python train.py --model="sound classifier" --time_shift_ms=50 --mlp_ratio=4 --layers=10 --residual_init="none" --optimizer="adamw" --warmup_steps=1680
Rows from block 4 of a small sound classifier, named by matrix and row number. Rows with one number belong to one neuron. Each number is 200 + 20 x the weight over its row's rms, rounded and kept within 0 to 999. All counts start at 0. After the name is the row's rms in percent of the matrix's.
After each neuron's rows are labels from the 100 clips, of 14976, where the neuron reaches its highest value: "top examples" is what is common among them. Only what is clearly more common there than usual is listed. The data: acted Russian speech (Dusha).
# fc1: MLP up (model.blocks.4.mlp.fc1.weight, 1280x320), inputs 107-213
# fc2: MLP down (model.blocks.4.mlp.fc2.weight, 320x1280, transposed), outputs 107-213

fc1.332,085,204,202,212,229,185,165,214,193,221,211,206,176,197,218,213,215,214,194,240,216,187,195,161,227,211,213,222,232,212,197,188,219,194,192,242,193,201,206,191,199,197,233,211,206,197,157,215,223,189,180,222,131,194,161,184,183,237,200,198,166,191,218,225,190,178,244,193,233,194,192,180,193,225,231,210,183,205,178,206,168,233,242,190,178,190,180,193,207,204,186,182,190,216,197,246,212,180,206,216,198,186,201,209,226,175,172,222
fc2.332,067,206,181,188,197,206,215,200,203,173,202,212,175,186,194,180,207,238,194,189,219,148,204,176,190,202,201,194,195,172,200,168,223,189,193,190,194,246,174,190,189,229,201,200,211,218,195,204,202,193,218,167,158,220,162,212,205,221,220,187,179,193,214,218,234,198,230,199,152,192,201,198,212,188,191,174,213,224,209,209,197,187,183,193,205,184,217,205,194,197,191,211,220,199,177,204,156,221,183,212,212,180,227,209,202,201,197,231
top examples: emotion: positive

fc1.345,125,208,203,165,200,157,203,217,172,218,220,202,185,226,221,225,197,193,169,185,212,164,216,197,218,172,195,199,181,208,188,202,188,205,188,198,232,195,183,216,191,202,222,189,225,202,176,207,154,207,199,206,173,222,195,218,212,225,210,238,215,228,196,203,208,174,214,196,193,201,193,200,229,196,216,215,207,186,143,196,216,188,163,179,221,186,208,179,205,168,230,195,198,158,170,206,179,208,240,185,198,196,197,218,241,189,190,235
fc2.345,133,227,189,191,183,208,181,171,228,198,220,181,224,209,202,208,190,214,197,182,181,210,195,199,196,203,215,182,183,199,170,197,228,184,172,199,211,222,204,202,224,207,168,240,196,208,183,224,193,205,241,203,221,194,192,207,210,164,210,135,213,192,175,179,124,191,198,206,231,219,204,213,224,210,217,203,182,201,196,202,185,216,184,190,166,178,209,185,196,207,181,184,191,158,218,206,215,192,204,231,185,224,213,205,182,197,160,187
top examples: emotion: sad

fc1.560,089,190,203,209,226,179,218,223,202,212,221,177,198,197,207,168,196,215,203,215,211,193,227,214,226,173,193,198,184,194,207,211,219,225,183,179,184,212,192,205,208,190,207,195,232,230,207,193,201,173,174,202,185,190,167,202,198,227,250,233,188,195,226,188,224,200,236,202,186,184,217,196,178,225,221,216,200,183,174,187,203,213,200,164,183,190,209,198,191,190,233,253,171,233,169,212,148,191,184,173,201,207,216,147,213,206,143,185
fc2.560,063,223,197,231,198,183,190,177,223,204,174,240,234,210,219,186,207,168,218,205,180,214,185,184,186,165,183,211,181,162,166,191,192,229,187,174,194,194,176,173,228,195,200,205,225,170,181,207,183,218,205,208,184,193,205,191,194,203,191,190,208,168,189,211,227,209,190,201,218,239,183,157,187,178,186,189,182,189,198,187,215,197,201,190,139,211,188,205,196,204,216,205,189,235,200,177,218,223,224,233,206,176,175,215,182,218,210,216
top examples: emotion: sad

fc1.368,088,206,182,213,198,176,197,240,236,192,202,224,183,225,202,159,173,225,197,188,191,196,209,189,198,188,192,210,194,236,178,221,229,200,189,208,221,224,237,218,188,181,227,220,194,218,206,204,192,145,183,184,192,179,169,200,176,194,188,216,196,206,193,192,214,204,190,184,197,202,205,192,189,216,201,208,214,164,183,186,215,213,185,218,169,194,206,153,230,186,188,211,227,223,181,191,205,198,176,184,188,187,210,236,195,211,180,222
fc2.368,068,195,217,203,221,218,199,214,227,208,208,208,228,146,205,191,219,200,207,216,204,230,185,216,192,198,215,209,168,215,206,191,175,177,203,183,198,213,211,240,186,200,220,199,195,194,201,199,230,193,179,216,201,248,169,194,246,175,197,190,214,216,195,195,185,198,196,190,213,182,172,200,195,207,225,174,194,210,208,197,199,176,194,226,201,157,178,209,201,187,195,205,230,202,180,186,187,207,186,181,226,197,206,185,202,217,196,208
top examples: emotion: neutral

fc1.446,116,212,223,218,185,180,219,198,191,198,193,231,204,195,221,191,176,230,195,215,184,186,206,216,194,205,202,192,156,215,198,213,176,225,212,198,209,195,177,224,166,199,219,194,204,237,209,182,182,194,185,169,174,200,220,207,181,199,203,220,194,230,218,205,198,164,177,175,172,167,217,207,212,210,188,191,204,166,210,211,195,195,212,217,256,214,214,186,191,188,241,239,170,182,199,212,181,225,239,209,184,217,225,187,217,191,184,219
fc2.446,140,212,170,197,194,190,184,183,224,211,241,172,172,218,211,174,185,198,170,208,226,224,215,176,199,172,176,233,168,170,181,232,178,198,187,206,203,210,228,204,216,190,215,198,231,165,173,196,171,223,205,203,213,204,201,193,187,187,198,223,199,187,219,220,214,184,208,216,173,235,222,235,212,188,194,240,214,203,169,172,204,214,205,242,184,179,221,184,186,190,192,220,185,179,191,238,186,169,195,206,209,156,202,225,236,194,196,229
top examples: emotion: positive

fc1.230,091,215,208,186,197,179,193,189,206,193,203,175,178,192,218,183,177,205,148,205,179,214,187,192,223,199,179,212,169,199,200,208,189,219,236,177,199,198,244,221,215,196,229,209,215,188,188,189,189,202,188,207,179,211,211,155,200,211,195,201,146,185,166,191,206,191,228,213,204,218,247,197,185,191,183,223,202,202,187,208,186,214,215,208,199,193,179,208,167,190,194,197,205,206,206,213,189,177,197,167,189,157,231,201,199,216,209,203
fc2.230,084,221,210,204,191,186,215,157,197,185,213,196,206,212,210,236,165,165,191,198,195,208,224,199,179,179,201,211,206,224,190,203,210,190,210,228,226,233,199,241,203,236,213,192,204,204,241,191,200,189,184,171,184,183,225,225,215,203,204,173,196,201,206,210,198,198,239,188,179,205,211,237,216,200,215,182,188,203,170,232,186,208,211,186,224,203,198,185,173,201,195,182,175,185,212,158,202,211,149,197,210,219,197,183,236,190,164,196
top examples: emotion: sad

fc1.766,087,187,191,174,236,204,213,180,177,235,241,215,190,202,209,198,203,198,197,206,222,223,213,220,187,155,169,185,170,193,180,209,197,196,203,200,238,199,229,198,203,244,178,206,212,183,219,176,169,199,220,206,225,217,208,164,183,207,241,259,213,178,176,203,190,198,210,214,205,209,213,227,208,221,219,207,187,167,202,200,215,184,180,166,216,205,229,203,206,193,200,207,181,184,198,196,190,208,207,226,202,168,208,223,211,221,179,194
fc2.766,068,186,178,125,228,185,209,195,216,177,207,198,176,171,225,197,217,210,162,207,192,192,207,211,225,168,199,191,182,234,172,191,215,212,222,186,219,214,255,200,194,192,166,212,198,213,169,223,225,184,206,245,224,224,190,193,218,196,236,188,191,167,209,215,232,194,210,180,195,176,221,204,187,173,192,194,217,149,176,180,220,178,201,186,198,194,206,184,185,171,194,158,222,235,210,206,220,229,209,182,195,214,204,230,207,189,193,216
top examples: emotion: sad

fc1.127,120,195,185,224,219,195,222,180,217,220,215,201,203,207,204,203,171,193,203,190,175,208,191,208,181,184,226,201,186,235,208,226,209,214,198,221,184,200,216,223,193,203,204,224,180,230,185,191,214,174,240,195,204,189,220,191,202,216,206,219,208,210,198,200,171,188,203,196,242,165,206,207,214,241,201,189,221,191,182,204,233,193,190,206,193,206,214,205,198,203,217,191,170,164,210,202,196,198,185,201,173,216,212,188,205,203,178,225
fc2.127,143,209,196,178,200,205,249,171,184,215,194,213,186,210,182,211,190,195,188,176,211,187,215,175,177,217,209,212,230,209,171,216,221,227,201,193,213,206,145,176,194,174,203,201,198,231,195,200,185,196,185,192,227,196,195,217,198,218,174,247,217,214,179,205,235,205,192,209,196,204,212,186,207,178,181,174,174,201,228,215,187,232,203,213,204,244,209,201,222,197,198,215,152,219,150,199,214,234,205,206,200,207,229,196,184,197,175,221
top examples: emotion: neutral

fc1.655,097,179,202,213,218,218,231,188,200,205,222,206,168,218,200,181,218,206,188,158,211,198,183,190,216,168,180,192,197,214,181,229,192,190,206,195,229,204,203,191,164,180,214,240,224,211,198,172,242,214,175,188,228,196,197,227,176,188,204,222,192,195,180,208,205,201,185,176,199,141,209,245,177,202,211,185,189,172,190,213,182,210,175,190,207,194,213,170,190,226,190,232,204,188,200,207,204,202,172,192,243,202,205,189,210,200,205,173
fc2.655,088,184,228,178,160,225,212,183,192,214,185,192,200,202,179,202,207,193,258,158,204,216,180,205,214,250,197,214,212,207,221,212,206,196,190,175,175,169,216,191,198,203,194,201,194,178,189,183,234,223,192,159,207,193,173,218,198,208,199,214,192,215,232,193,203,234,171,194,201,205,212,172,166,228,198,165,206,202,234,198,182,174,195,187,235,185,211,181,220,216,197,211,230,186,205,196,206,175,193,194,217,208,202,196,195,201,199,177
top examples: emotion: neutral

fc1.638,100,187,205,187,220,207,192,190,174,180,213,159,227,250,194,218,207,198,213,212,218,183,207,190,195,183,204,200,203,178,222,190,209,208,232,228,195,235,200,196,193,186,201,213,183,223,195,197,183,200,145,173,165,207,172,204,167,197,189,215,197,213,225,202,188,169,211,193,153,192,227,214,220,189,169,179,167,199,202,223,189,199,198,158,222,209,196,218,217,184,183,227,170,202,188,152,226,235,210,162,197,215,221,185,184,205,205,223
fc2.638,101,177,222,181,199,205,204,196,192,174,185,215,164,207,198,188,190,213,166,192,207,240,178,183,208,207,231,191,204,200,188,197,235,202,210,182,206,175,172,190,174,231,194,190,208,189,187,240,200,188,201,232,178,226,186,170,168,238,202,189,184,207,224,237,220,212,206,226,206,206,179,174,189,194,204,193,191,189,200,193,211,210,191,199,207,207,170,154,194,197,165,193,240,199,202,168,218,195,228,221,214,236,173,202,178,203,206,212
top examples: emotion: positive

fc1.258,099,200,192,156,192,215,212,175,224,205,225,176,224,218,215,171,209,264,214,198,208,187,181,218,240,212,187,213,189,206,196,198,205,225,172,190,187,204,214,159,209,203,193,189,248,211,219,214,191,166,198,178,185,190,208,199,183,199,178,195,217,217,172,256,230,192,207,199,183,199,205,223,203,239,168,185,178,201,199,218,250,207,202,190,196,237,201,179,213,204,199,197,143,185,219,223,197,232,185,206,183,185,189,184,208,222,198,190
fc2.258,083,213,210,166,190,213,213,164,208,217,212,187,218,203,205,192,218,217,214,133,186,204,170,203,205,213,213,206,224,180,197,229,235,182,180,200,212,223,215,191,232,189,206,206,202,186,165,192,187,227,215,180,173,206,190,173,198,195,185,138,189,212,198,196,209,224,163,218,188,222,206,183,225,186,206,178,219,183,234,206,165,230,246,221,169,204,186,217,206,185,205,182,226,147,202,189,191,205,177,233,227,200,193,191,225,212,188,164
top examples: emotion: neutral

fc1.443,092,164,187,224,187,175,207,206,182,209,210,187,180,201,191,182,214,238,195,189,228,180,190,212,220,186,173,231,185,234,200,247,190,241,214,206,214,187,200,207,207,180,232,196,199,224,183,200,225,223,187,213,204,175,222,213,194,227,194,204,172,188,163,216,196,183,202,191,183,189,195,181,184,186,196,186,182,149,185,222,200,188,169,198,208,203,215,210,187,221,173,241,173,192,192,170,202,202,178,177,195,196,211,195,260,228,194,181
fc2.443,097,228,241,202,202,196,220,213,204,186,183,208,212,209,179,207,188,188,249,184,191,217,153,184,193,278,168,234,199,205,229,237,214,195,218,178,176,178,185,229,208,212,209,215,219,203,214,193,234,206,189,174,172,176,190,206,178,197,176,218,172,168,226,165,222,237,174,193,218,195,197,222,210,201,191,173,240,175,207,191,173,208,217,200,239,182,179,206,201,201,221,211,229,143,203,176,221,214,206,220,209,208,188,181,210,202,192,188
top examples: emotion: neutral

fc1.723,110,224,227,208,232,195,221,189,168,190,216,189,197,213,221,190,198,225,217,176,181,186,201,194,197,212,218,182,180,203,169,189,169,211,188,203,214,152,209,177,209,206,211,179,195,220,211,178,225,221,222,200,156,207,127,218,202,190,201,212,178,209,204,173,193,172,200,199,166,198,178,187,228,238,192,236,196,186,211,202,195,191,192,227,204,187,175,207,217,192,219,176,219,208,222,211,231,183,179,187,224,210,188,182,200,222,173,186
fc2.723,130,195,206,227,201,213,192,216,202,200,204,207,223,210,237,191,212,182,197,195,202,176,221,195,212,183,210,201,202,188,209,210,199,191,205,177,224,196,174,161,233,202,213,192,196,205,201,190,197,190,227,189,225,201,201,229,247,181,256,211,191,217,175,178,188,198,184,208,159,187,216,212,207,164,210,211,210,202,203,176,145,175,190,180,208,175,251,172,197,209,213,194,231,220,206,193,164,208,217,213,200,184,200,196,216,194,208,201
top examples: emotion: positive

fc1.229,116,225,218,196,219,199,166,225,235,197,201,212,164,193,192,177,181,217,173,195,202,205,217,213,223,205,225,211,206,188,222,193,174,222,184,227,182,181,212,207,202,233,208,209,240,224,168,204,164,229,209,223,179,195,229,162,186,189,185,210,191,153,203,225,228,202,167,207,232,187,193,190,228,182,180,204,178,212,172,226,186,212,224,208,225,225,207,225,197,206,230,210,200,213,220,215,189,186,233,211,160,175,231,186,195,210,204,225
fc2.229,125,180,194,233,189,183,201,211,170,253,187,200,199,193,191,188,190,204,182,219,171,208,212,181,218,192,218,202,188,173,198,186,186,211,210,197,187,198,211,214,205,194,193,173,181,183,221,197,198,215,195,186,227,219,200,195,236,228,185,207,171,208,235,207,163,181,243,222,178,223,208,182,199,231,236,206,176,264,248,170,230,214,244,227,192,193,199,177,234,214,200,203,218,231,167,207,189,187,227,186,223,180,210,203,164,182,210,229
top examples: emotion: positive

fc1.704,098,221,168,227,212,227,191,181,176,216,196,205,217,185,222,214,189,191,173,185,188,161,182,179,230,191,173,223,173,176,173,227,232,218,187,194,223,216,212,204,189,226,232,193,197,229,228,170,208,216,169,253,200,211,174,202,182,242,184,180,193,190,183,220,215,219,187,177,207,175,192,224,221,197,209,231,203,194,203,194,227,172,182,187,196,162,202,193,202,170,170,210,192,179,178,220,207,204,189,202,195,188,217,244,229,205,186,208
fc2.704,074,190,199,167,173,185,193,181,199,199,216,195,214,210,217,218,205,157,193,190,172,198,224,199,189,217,214,187,195,183,171,203,201,199,188,203,205,217,199,211,198,167,179,200,178,180,209,215,155,233,209,203,210,206,209,187,218,229,204,208,219,174,209,216,189,203,194,199,181,218,218,193,212,197,199,196,172,191,233,200,199,198,183,219,206,197,179,204,180,202,179,165,220,213,215,213,194,181,198,198,219,208,215,222,173,169,172,206
top examples: emotion: sad

fc1.235,108,193,204,170,209,173,193,219,164,195,198,201,169,207,164,192,178,220,194,182,198,177,201,220,218,202,196,196,211,237,184,220,218,220,205,194,182,193,231,179,203,179,198,215,223,188,206,189,163,223,208,201,172,199,184,224,198,195,176,207,190,188,208,234,195,201,188,182,183,217,181,212,229,239,216,198,189,204,183,189,226,205,210,240,180,232,177,168,173,190,249,215,147,229,206,230,192,214,166,193,191,194,207,209,206,213,187,236
fc2.235,121,205,242,207,167,200,209,203,200,210,165,191,201,178,178,196,205,190,218,172,195,197,185,201,224,228,186,225,194,186,210,261,204,195,226,200,197,189,207,215,207,218,209,166,208,202,196,176,214,192,205,173,205,204,194,217,226,201,148,228,229,171,167,195,233,229,179,192,184,182,183,213,202,153,175,192,230,172,216,186,206,200,175,180,215,150,191,199,208,197,222,216,213,188,182,183,193,226,198,214,234,186,190,216,212,196,180,177
top examples: emotion: neutral

fc1.417,110,208,197,177,197,189,186,204,176,158,232,185,185,211,224,207,196,221,170,204,187,197,189,181,222,197,221,196,174,199,176,224,223,211,200,188,203,185,177,174,188,200,235,164,224,213,205,186,159,200,205,183,152,209,184,209,196,191,220,213,224,212,210,213,197,218,212,202,182,203,211,230,231,173,206,234,206,183,163,194,192,191,148,171,224,200,224,203,187,191,208,195,207,180,177,225,194,228,188,181,199,184,209,216,250,224,146,242
fc2.417,114,218,178,183,179,215,204,171,205,202,222,197,222,231,219,194,204,216,223,227,193,176,203,200,191,201,253,200,176,213,177,171,219,153,191,186,240,240,239,186,216,203,173,223,203,190,221,227,205,218,236,210,248,202,189,213,221,177,223,167,214,217,175,173,166,200,219,198,229,234,215,191,204,223,217,207,182,201,186,195,185,185,169,171,174,176,180,192,197,201,177,195,165,205,218,235,177,176,221,203,182,211,224,192,200,214,220,193
top examples: emotion: sad

fc1.424,107,204,217,179,224,191,200,218,164,194,207,187,197,227,198,200,187,208,165,226,189,202,222,175,197,193,201,190,170,192,188,222,210,196,180,195,210,225,165,203,200,217,200,185,191,211,179,189,177,222,177,202,187,209,207,197,182,200,227,224,207,230,191,191,195,212,208,193,155,207,246,207,204,194,188,224,185,180,202,171,179,198,150,138,228,188,184,185,191,163,211,236,193,160,174,229,174,205,243,200,189,150,209,204,198,202,179,215
fc2.424,103,214,165,174,188,190,207,196,222,209,239,181,230,218,261,196,204,237,179,217,176,226,209,230,197,198,218,194,185,184,194,210,205,155,191,192,220,212,236,186,176,215,192,210,241,189,211,192,196,182,223,233,240,215,215,192,240,219,202,187,206,231,215,210,195,202,216,179,194,214,206,212,183,198,187,208,198,215,198,177,216,214,208,198,197,190,218,172,206,191,147,194,170,201,198,201,193,163,216,201,204,201,186,228,197,186,205,222
top examples: emotion: sad

fc1.181,104,197,208,215,234,199,155,225,235,211,186,199,203,202,192,186,194,165,191,178,177,211,198,191,207,206,190,186,199,185,161,237,180,207,227,185,242,193,213,211,205,227,178,241,169,204,177,199,216,176,168,244,210,240,175,201,210,201,190,214,252,187,217,179,215,212,218,203,231,176,220,198,223,208,240,208,209,196,174,183,200,205,186,217,183,186,208,186,179,203,225,229,239,185,202,213,209,212,198,182,203,209,192,226,212,218,214,190
fc2.181,100,240,186,198,176,177,168,174,215,206,192,191,201,198,203,214,163,191,186,199,221,209,190,227,213,172,209,204,171,207,204,213,227,202,153,220,200,246,175,224,188,219,205,203,210,177,212,223,198,164,204,225,235,181,213,219,222,170,200,179,211,203,178,174,175,207,207,211,230,214,206,186,199,200,189,162,187,184,202,190,191,197,184,177,175,154,210,228,207,190,205,207,228,202,190,201,210,212,184,209,194,204,195,197,193,181,200,192
top examples: emotion: angry

fc1.66,085,238,199,213,193,188,236,199,218,183,181,199,187,190,191,176,235,182,189,198,226,179,195,156,208,194,190,217,214,201,190,203,196,179,229,189,209,189,186,176,236,196,197,218,195,198,178,213,181,235,202,176,152,167,219,175,173,225,225,200,197,231,192,203,205,191,202,194,190,201,194,199,197,194,207,199,206,239,215,185,223,211,244,171,215,223,198,195,212,232,216,143,212,162,236,178,183,202,170,222,183,191,224,224,165,158,172,210
fc2.66,077,186,219,171,242,206,154,155,209,184,190,203,217,192,163,197,200,184,213,198,224,178,215,227,207,152,200,239,199,217,153,201,210,205,190,189,209,182,184,185,199,186,199,174,196,175,212,203,233,224,206,239,232,174,215,183,212,222,213,202,201,174,199,215,209,212,199,215,239,216,183,200,174,195,211,166,180,185,208,211,183,172,200,220,198,209,245,187,221,189,196,216,235,215,183,232,215,144,179,180,210,171,212,195,195,207,196,188
top examples: emotion: positive

fc1.713,115,216,211,227,177,208,202,203,164,195,195,163,204,199,216,195,193,200,190,206,158,175,236,174,202,171,200,185,199,219,199,167,228,181,179,197,192,195,204,188,203,201,195,189,195,229,192,188,203,225,197,195,197,212,219,205,234,210,268,188,196,215,189,214,199,197,234,206,184,189,189,190,233,253,205,183,215,212,189,167,198,192,217,168,208,172,189,197,220,190,221,190,176,194,191,226,186,161,176,178,216,190,225,198,232,197,145,216
fc2.713,132,219,197,221,160,241,209,204,220,214,199,184,200,208,226,201,225,228,202,194,185,201,187,201,183,196,233,223,213,199,203,215,204,156,217,190,232,199,197,176,208,213,181,215,234,223,220,168,200,229,213,161,181,210,184,210,220,189,191,180,194,246,201,165,149,219,208,181,221,197,186,180,229,178,155,181,212,202,224,183,186,168,215,186,204,158,230,212,242,219,206,216,222,183,200,195,180,200,211,219,214,191,190,198,229,187,188,194
top examples: emotion: sad

fc1.469,092,199,190,200,183,209,201,206,208,185,208,211,212,218,204,179,173,196,234,209,220,222,198,223,221,178,184,189,194,204,183,200,230,185,214,166,213,181,193,172,192,175,177,181,176,205,223,190,173,216,188,179,214,206,233,182,217,210,198,185,188,223,177,202,200,184,200,172,190,209,220,223,171,196,212,241,152,186,180,180,203,195,186,162,221,207,192,190,197,177,197,206,177,204,178,220,214,191,198,204,174,228,200,199,228,161,163,219
fc2.469,082,202,184,156,192,212,176,155,198,189,204,214,202,247,226,212,195,207,213,240,199,199,204,195,183,209,191,197,198,187,184,177,218,192,192,184,182,207,211,222,208,202,224,170,200,193,193,180,193,198,191,194,181,236,233,193,216,204,208,195,189,206,222,187,219,169,211,212,215,193,210,214,171,190,183,208,176,216,179,202,195,186,218,202,195,233,195,198,196,218,226,198,124,197,194,234,185,202,202,184,214,199,199,199,244,211,176,210
top examples: emotion: sad

fc1.377,096,216,195,212,195,183,216,185,173,241,219,203,182,247,201,210,178,202,199,214,237,170,235,225,197,155,195,218,198,254,188,245,209,179,226,232,186,214,186,219,202,202,231,221,207,220,193,221,206,199,166,172,187,189,177,173,209,218,197,208,197,188,194,183,215,202,218,188,206,192,224,203,208,245,177,215,202,234,176,223,206,209,222,208,196,189,198,235,187,219,167,177,187,206,182,213,198,201,166,171,212,173,205,229,205,186,175,235
fc2.377,107,201,213,193,201,202,212,212,187,200,183,164,192,202,206,210,213,197,183,213,192,204,194,190,191,179,190,207,166,207,214,197,171,251,198,206,208,197,229,213,232,226,215,193,195,202,202,167,171,218,210,190,188,210,190,209,190,206,207,176,214,209,251,217,172,223,220,211,238,236,210,199,190,173,197,176,205,205,223,208,207,215,187,227,189,175,173,191,198,229,263,187,177,186,192,199,220,193,195,241,209,204,182,210,191,211,199,200
top examples: emotion: neutral

fc1.28,114,197,199,205,215,195,198,197,204,189,181,196,197,179,221,221,201,186,216,214,200,185,205,208,220,184,206,199,204,247,241,216,212,200,173,170,187,202,192,246,178,193,235,197,190,196,194,173,215,176,216,204,195,187,160,193,192,200,217,222,196,150,216,181,205,212,172,215,209,168,197,208,212,210,219,209,218,193,188,202,211,201,173,201,183,188,205,206,181,189,217,203,220,181,199,196,199,185,151,200,174,207,237,196,203,192,214,193
fc2.28,115,179,210,224,242,191,176,203,231,185,187,241,180,213,188,171,208,174,194,204,191,204,213,202,202,223,185,212,221,203,197,174,189,189,218,209,208,196,216,193,220,172,189,215,163,210,212,253,217,176,171,193,226,203,179,201,168,216,209,182,195,195,219,176,206,202,190,207,203,192,186,185,151,187,222,190,169,187,191,205,165,219,232,212,197,241,215,159,199,214,172,212,244,226,218,191,206,200,179,167,183,214,221,184,185,227,198,194
top examples: emotion: neutral

fc1.251,114,249,196,199,205,185,204,191,228,196,203,179,194,190,231,202,170,227,178,206,189,178,205,187,200,215,176,205,198,213,169,205,200,224,194,248,200,197,194,185,189,185,214,255,191,230,224,240,212,179,221,212,218,193,179,174,220,197,184,189,216,192,176,174,178,175,163,185,195,203,178,201,231,240,213,222,204,195,159,225,221,204,210,207,213,199,205,197,174,200,176,181,207,209,208,217,186,233,203,158,170,210,198,226,196,178,164,195
fc2.251,135,153,171,246,212,208,181,242,219,191,195,207,222,175,198,209,228,178,208,216,147,239,221,201,210,187,187,217,202,180,215,186,153,215,210,172,184,166,211,207,216,212,177,183,217,160,198,203,198,205,203,236,194,211,209,189,219,177,211,214,182,203,238,213,204,175,211,203,179,194,180,235,156,197,209,235,207,209,216,190,222,171,229,216,217,195,210,202,199,206,238,202,189,193,207,239,187,170,198,198,212,167,173,236,242,177,225,229
top examples: emotion: sad

fc1.349,092,182,212,201,229,185,156,212,196,188,190,179,204,215,196,183,208,209,204,209,232,200,224,188,225,187,204,200,229,201,210,243,183,223,217,236,217,162,195,222,193,193,211,211,183,244,186,196,191,201,185,188,198,204,186,178,169,178,202,181,226,161,195,180,213,186,215,202,195,223,221,205,177,171,187,182,202,166,197,209,214,192,169,186,216,192,167,189,212,203,243,233,226,160,197,181,168,205,218,185,217,195,211,205,196,177,183,211
fc2.349,068,243,201,172,234,203,192,173,213,194,192,232,156,188,214,208,174,188,186,217,181,204,182,184,217,224,182,195,191,230,180,233,199,209,207,167,230,206,178,207,212,204,190,241,199,207,180,180,203,170,217,211,237,200,171,194,220,228,207,160,213,193,195,181,187,251,182,200,231,188,200,204,187,242,168,211,191,191,203,204,190,181,204,213,184,188,222,235,194,162,177,232,201,174,201,182,188,194,204,173,198,197,218,191,226,213,193,181
top examples: emotion: neutral

fc1.676,105,237,202,191,216,172,202,188,201,195,191,217,199,194,220,215,178,186,165,191,207,177,206,178,212,195,222,183,190,184,198,224,188,199,165,220,245,194,210,203,200,197,226,258,216,184,193,208,166,220,226,190,174,223,211,193,202,212,178,221,177,214,177,236,157,185,203,209,220,170,236,225,184,224,197,190,193,203,192,190,209,205,226,182,234,219,219,198,202,203,153,194,172,194,198,196,200,195,185,190,203,205,251,213,219,198,186,186
fc2.676,131,212,200,181,189,187,201,183,206,192,192,214,208,193,175,224,191,218,250,211,212,221,198,205,212,189,205,198,189,207,208,198,196,211,199,178,146,216,193,225,194,182,198,149,240,199,214,183,203,145,191,182,221,199,218,229,221,189,199,210,183,177,177,198,246,199,224,204,199,214,188,223,209,255,211,207,201,180,209,203,218,216,180,212,186,232,212,216,227,218,203,181,167,195,188,231,193,192,207,199,178,190,179,210,233,202,196,192
top examples: emotion: positive

fc1.42,097,163,191,227,192,221,190,197,206,229,222,202,199,175,204,196,209,206,217,190,192,193,202,176,209,173,188,212,216,182,195,216,182,213,198,175,175,184,189,189,197,179,190,183,240,180,199,196,193,210,189,209,196,192,193,182,178,187,187,222,205,207,235,218,214,187,191,217,186,206,216,200,261,216,198,196,176,181,182,197,174,218,206,231,221,203,199,201,213,197,155,225,147,185,197,247,230,196,216,180,162,173,186,221,223,218,204,197
fc2.42,082,226,217,192,189,189,172,213,228,220,186,227,200,182,178,191,209,219,189,189,155,209,245,216,202,198,188,236,232,200,174,198,197,185,218,193,182,185,174,214,201,175,208,197,226,189,215,181,188,186,210,173,163,208,216,198,201,206,184,198,192,223,245,209,167,220,174,195,196,238,198,211,190,156,197,208,205,243,222,190,166,207,213,237,191,182,226,209,209,200,202,217,222,190,205,196,213,198,194,238,198,200,180,182,240,188,203,246
top examples: emotion: angry

fc1.691,113,258,174,184,206,211,214,227,183,215,211,177,165,224,212,203,193,168,213,196,210,172,214,222,218,181,185,223,190,233,206,216,163,189,246,219,216,242,231,185,180,176,241,233,208,186,198,211,193,196,153,189,169,180,190,198,195,209,179,200,226,204,188,211,183,195,208,199,157,217,210,224,202,199,180,208,197,207,194,194,187,190,195,227,195,236,184,213,179,169,196,209,186,211,207,208,178,185,218,199,157,203,220,242,203,188,190,216
fc2.691,119,209,227,239,142,182,163,164,185,194,202,206,209,217,217,232,187,224,249,221,206,179,205,227,156,174,205,186,163,194,210,220,214,188,187,210,198,229,202,202,219,207,199,211,237,221,210,167,211,211,200,191,218,163,216,192,231,183,191,187,176,200,187,191,211,227,183,181,208,194,200,213,227,193,190,185,229,211,187,199,175,201,214,173,212,192,186,227,202,234,225,178,214,199,185,201,211,198,168,235,211,180,164,213,191,180,194,179
top examples: emotion: neutral

fc1.569,095,184,184,198,224,178,178,236,177,179,201,193,173,209,191,206,185,170,196,203,218,185,215,206,218,213,205,231,212,209,186,214,188,198,233,191,190,212,206,202,198,166,170,186,169,202,173,231,159,192,175,214,205,179,233,217,179,222,209,222,224,184,217,225,226,179,213,213,185,208,200,217,199,193,175,189,159,206,216,197,201,220,215,186,228,229,206,198,170,209,176,214,152,200,196,194,227,175,209,179,185,178,187,195,217,196,235,175
fc2.569,081,202,222,220,237,228,208,225,195,186,181,208,236,176,202,214,204,259,217,203,188,199,190,217,216,219,175,187,185,191,209,201,194,244,218,186,161,200,190,197,204,189,206,177,202,191,189,185,229,222,176,227,190,232,181,201,190,222,214,225,194,180,199,192,230,187,181,217,224,181,206,143,176,209,203,198,203,220,219,182,241,217,213,236,212,243,175,206,198,214,221,164,233,206,214,235,207,197,183,187,203,214,213,183,179,180,185,207
top examples: emotion: positive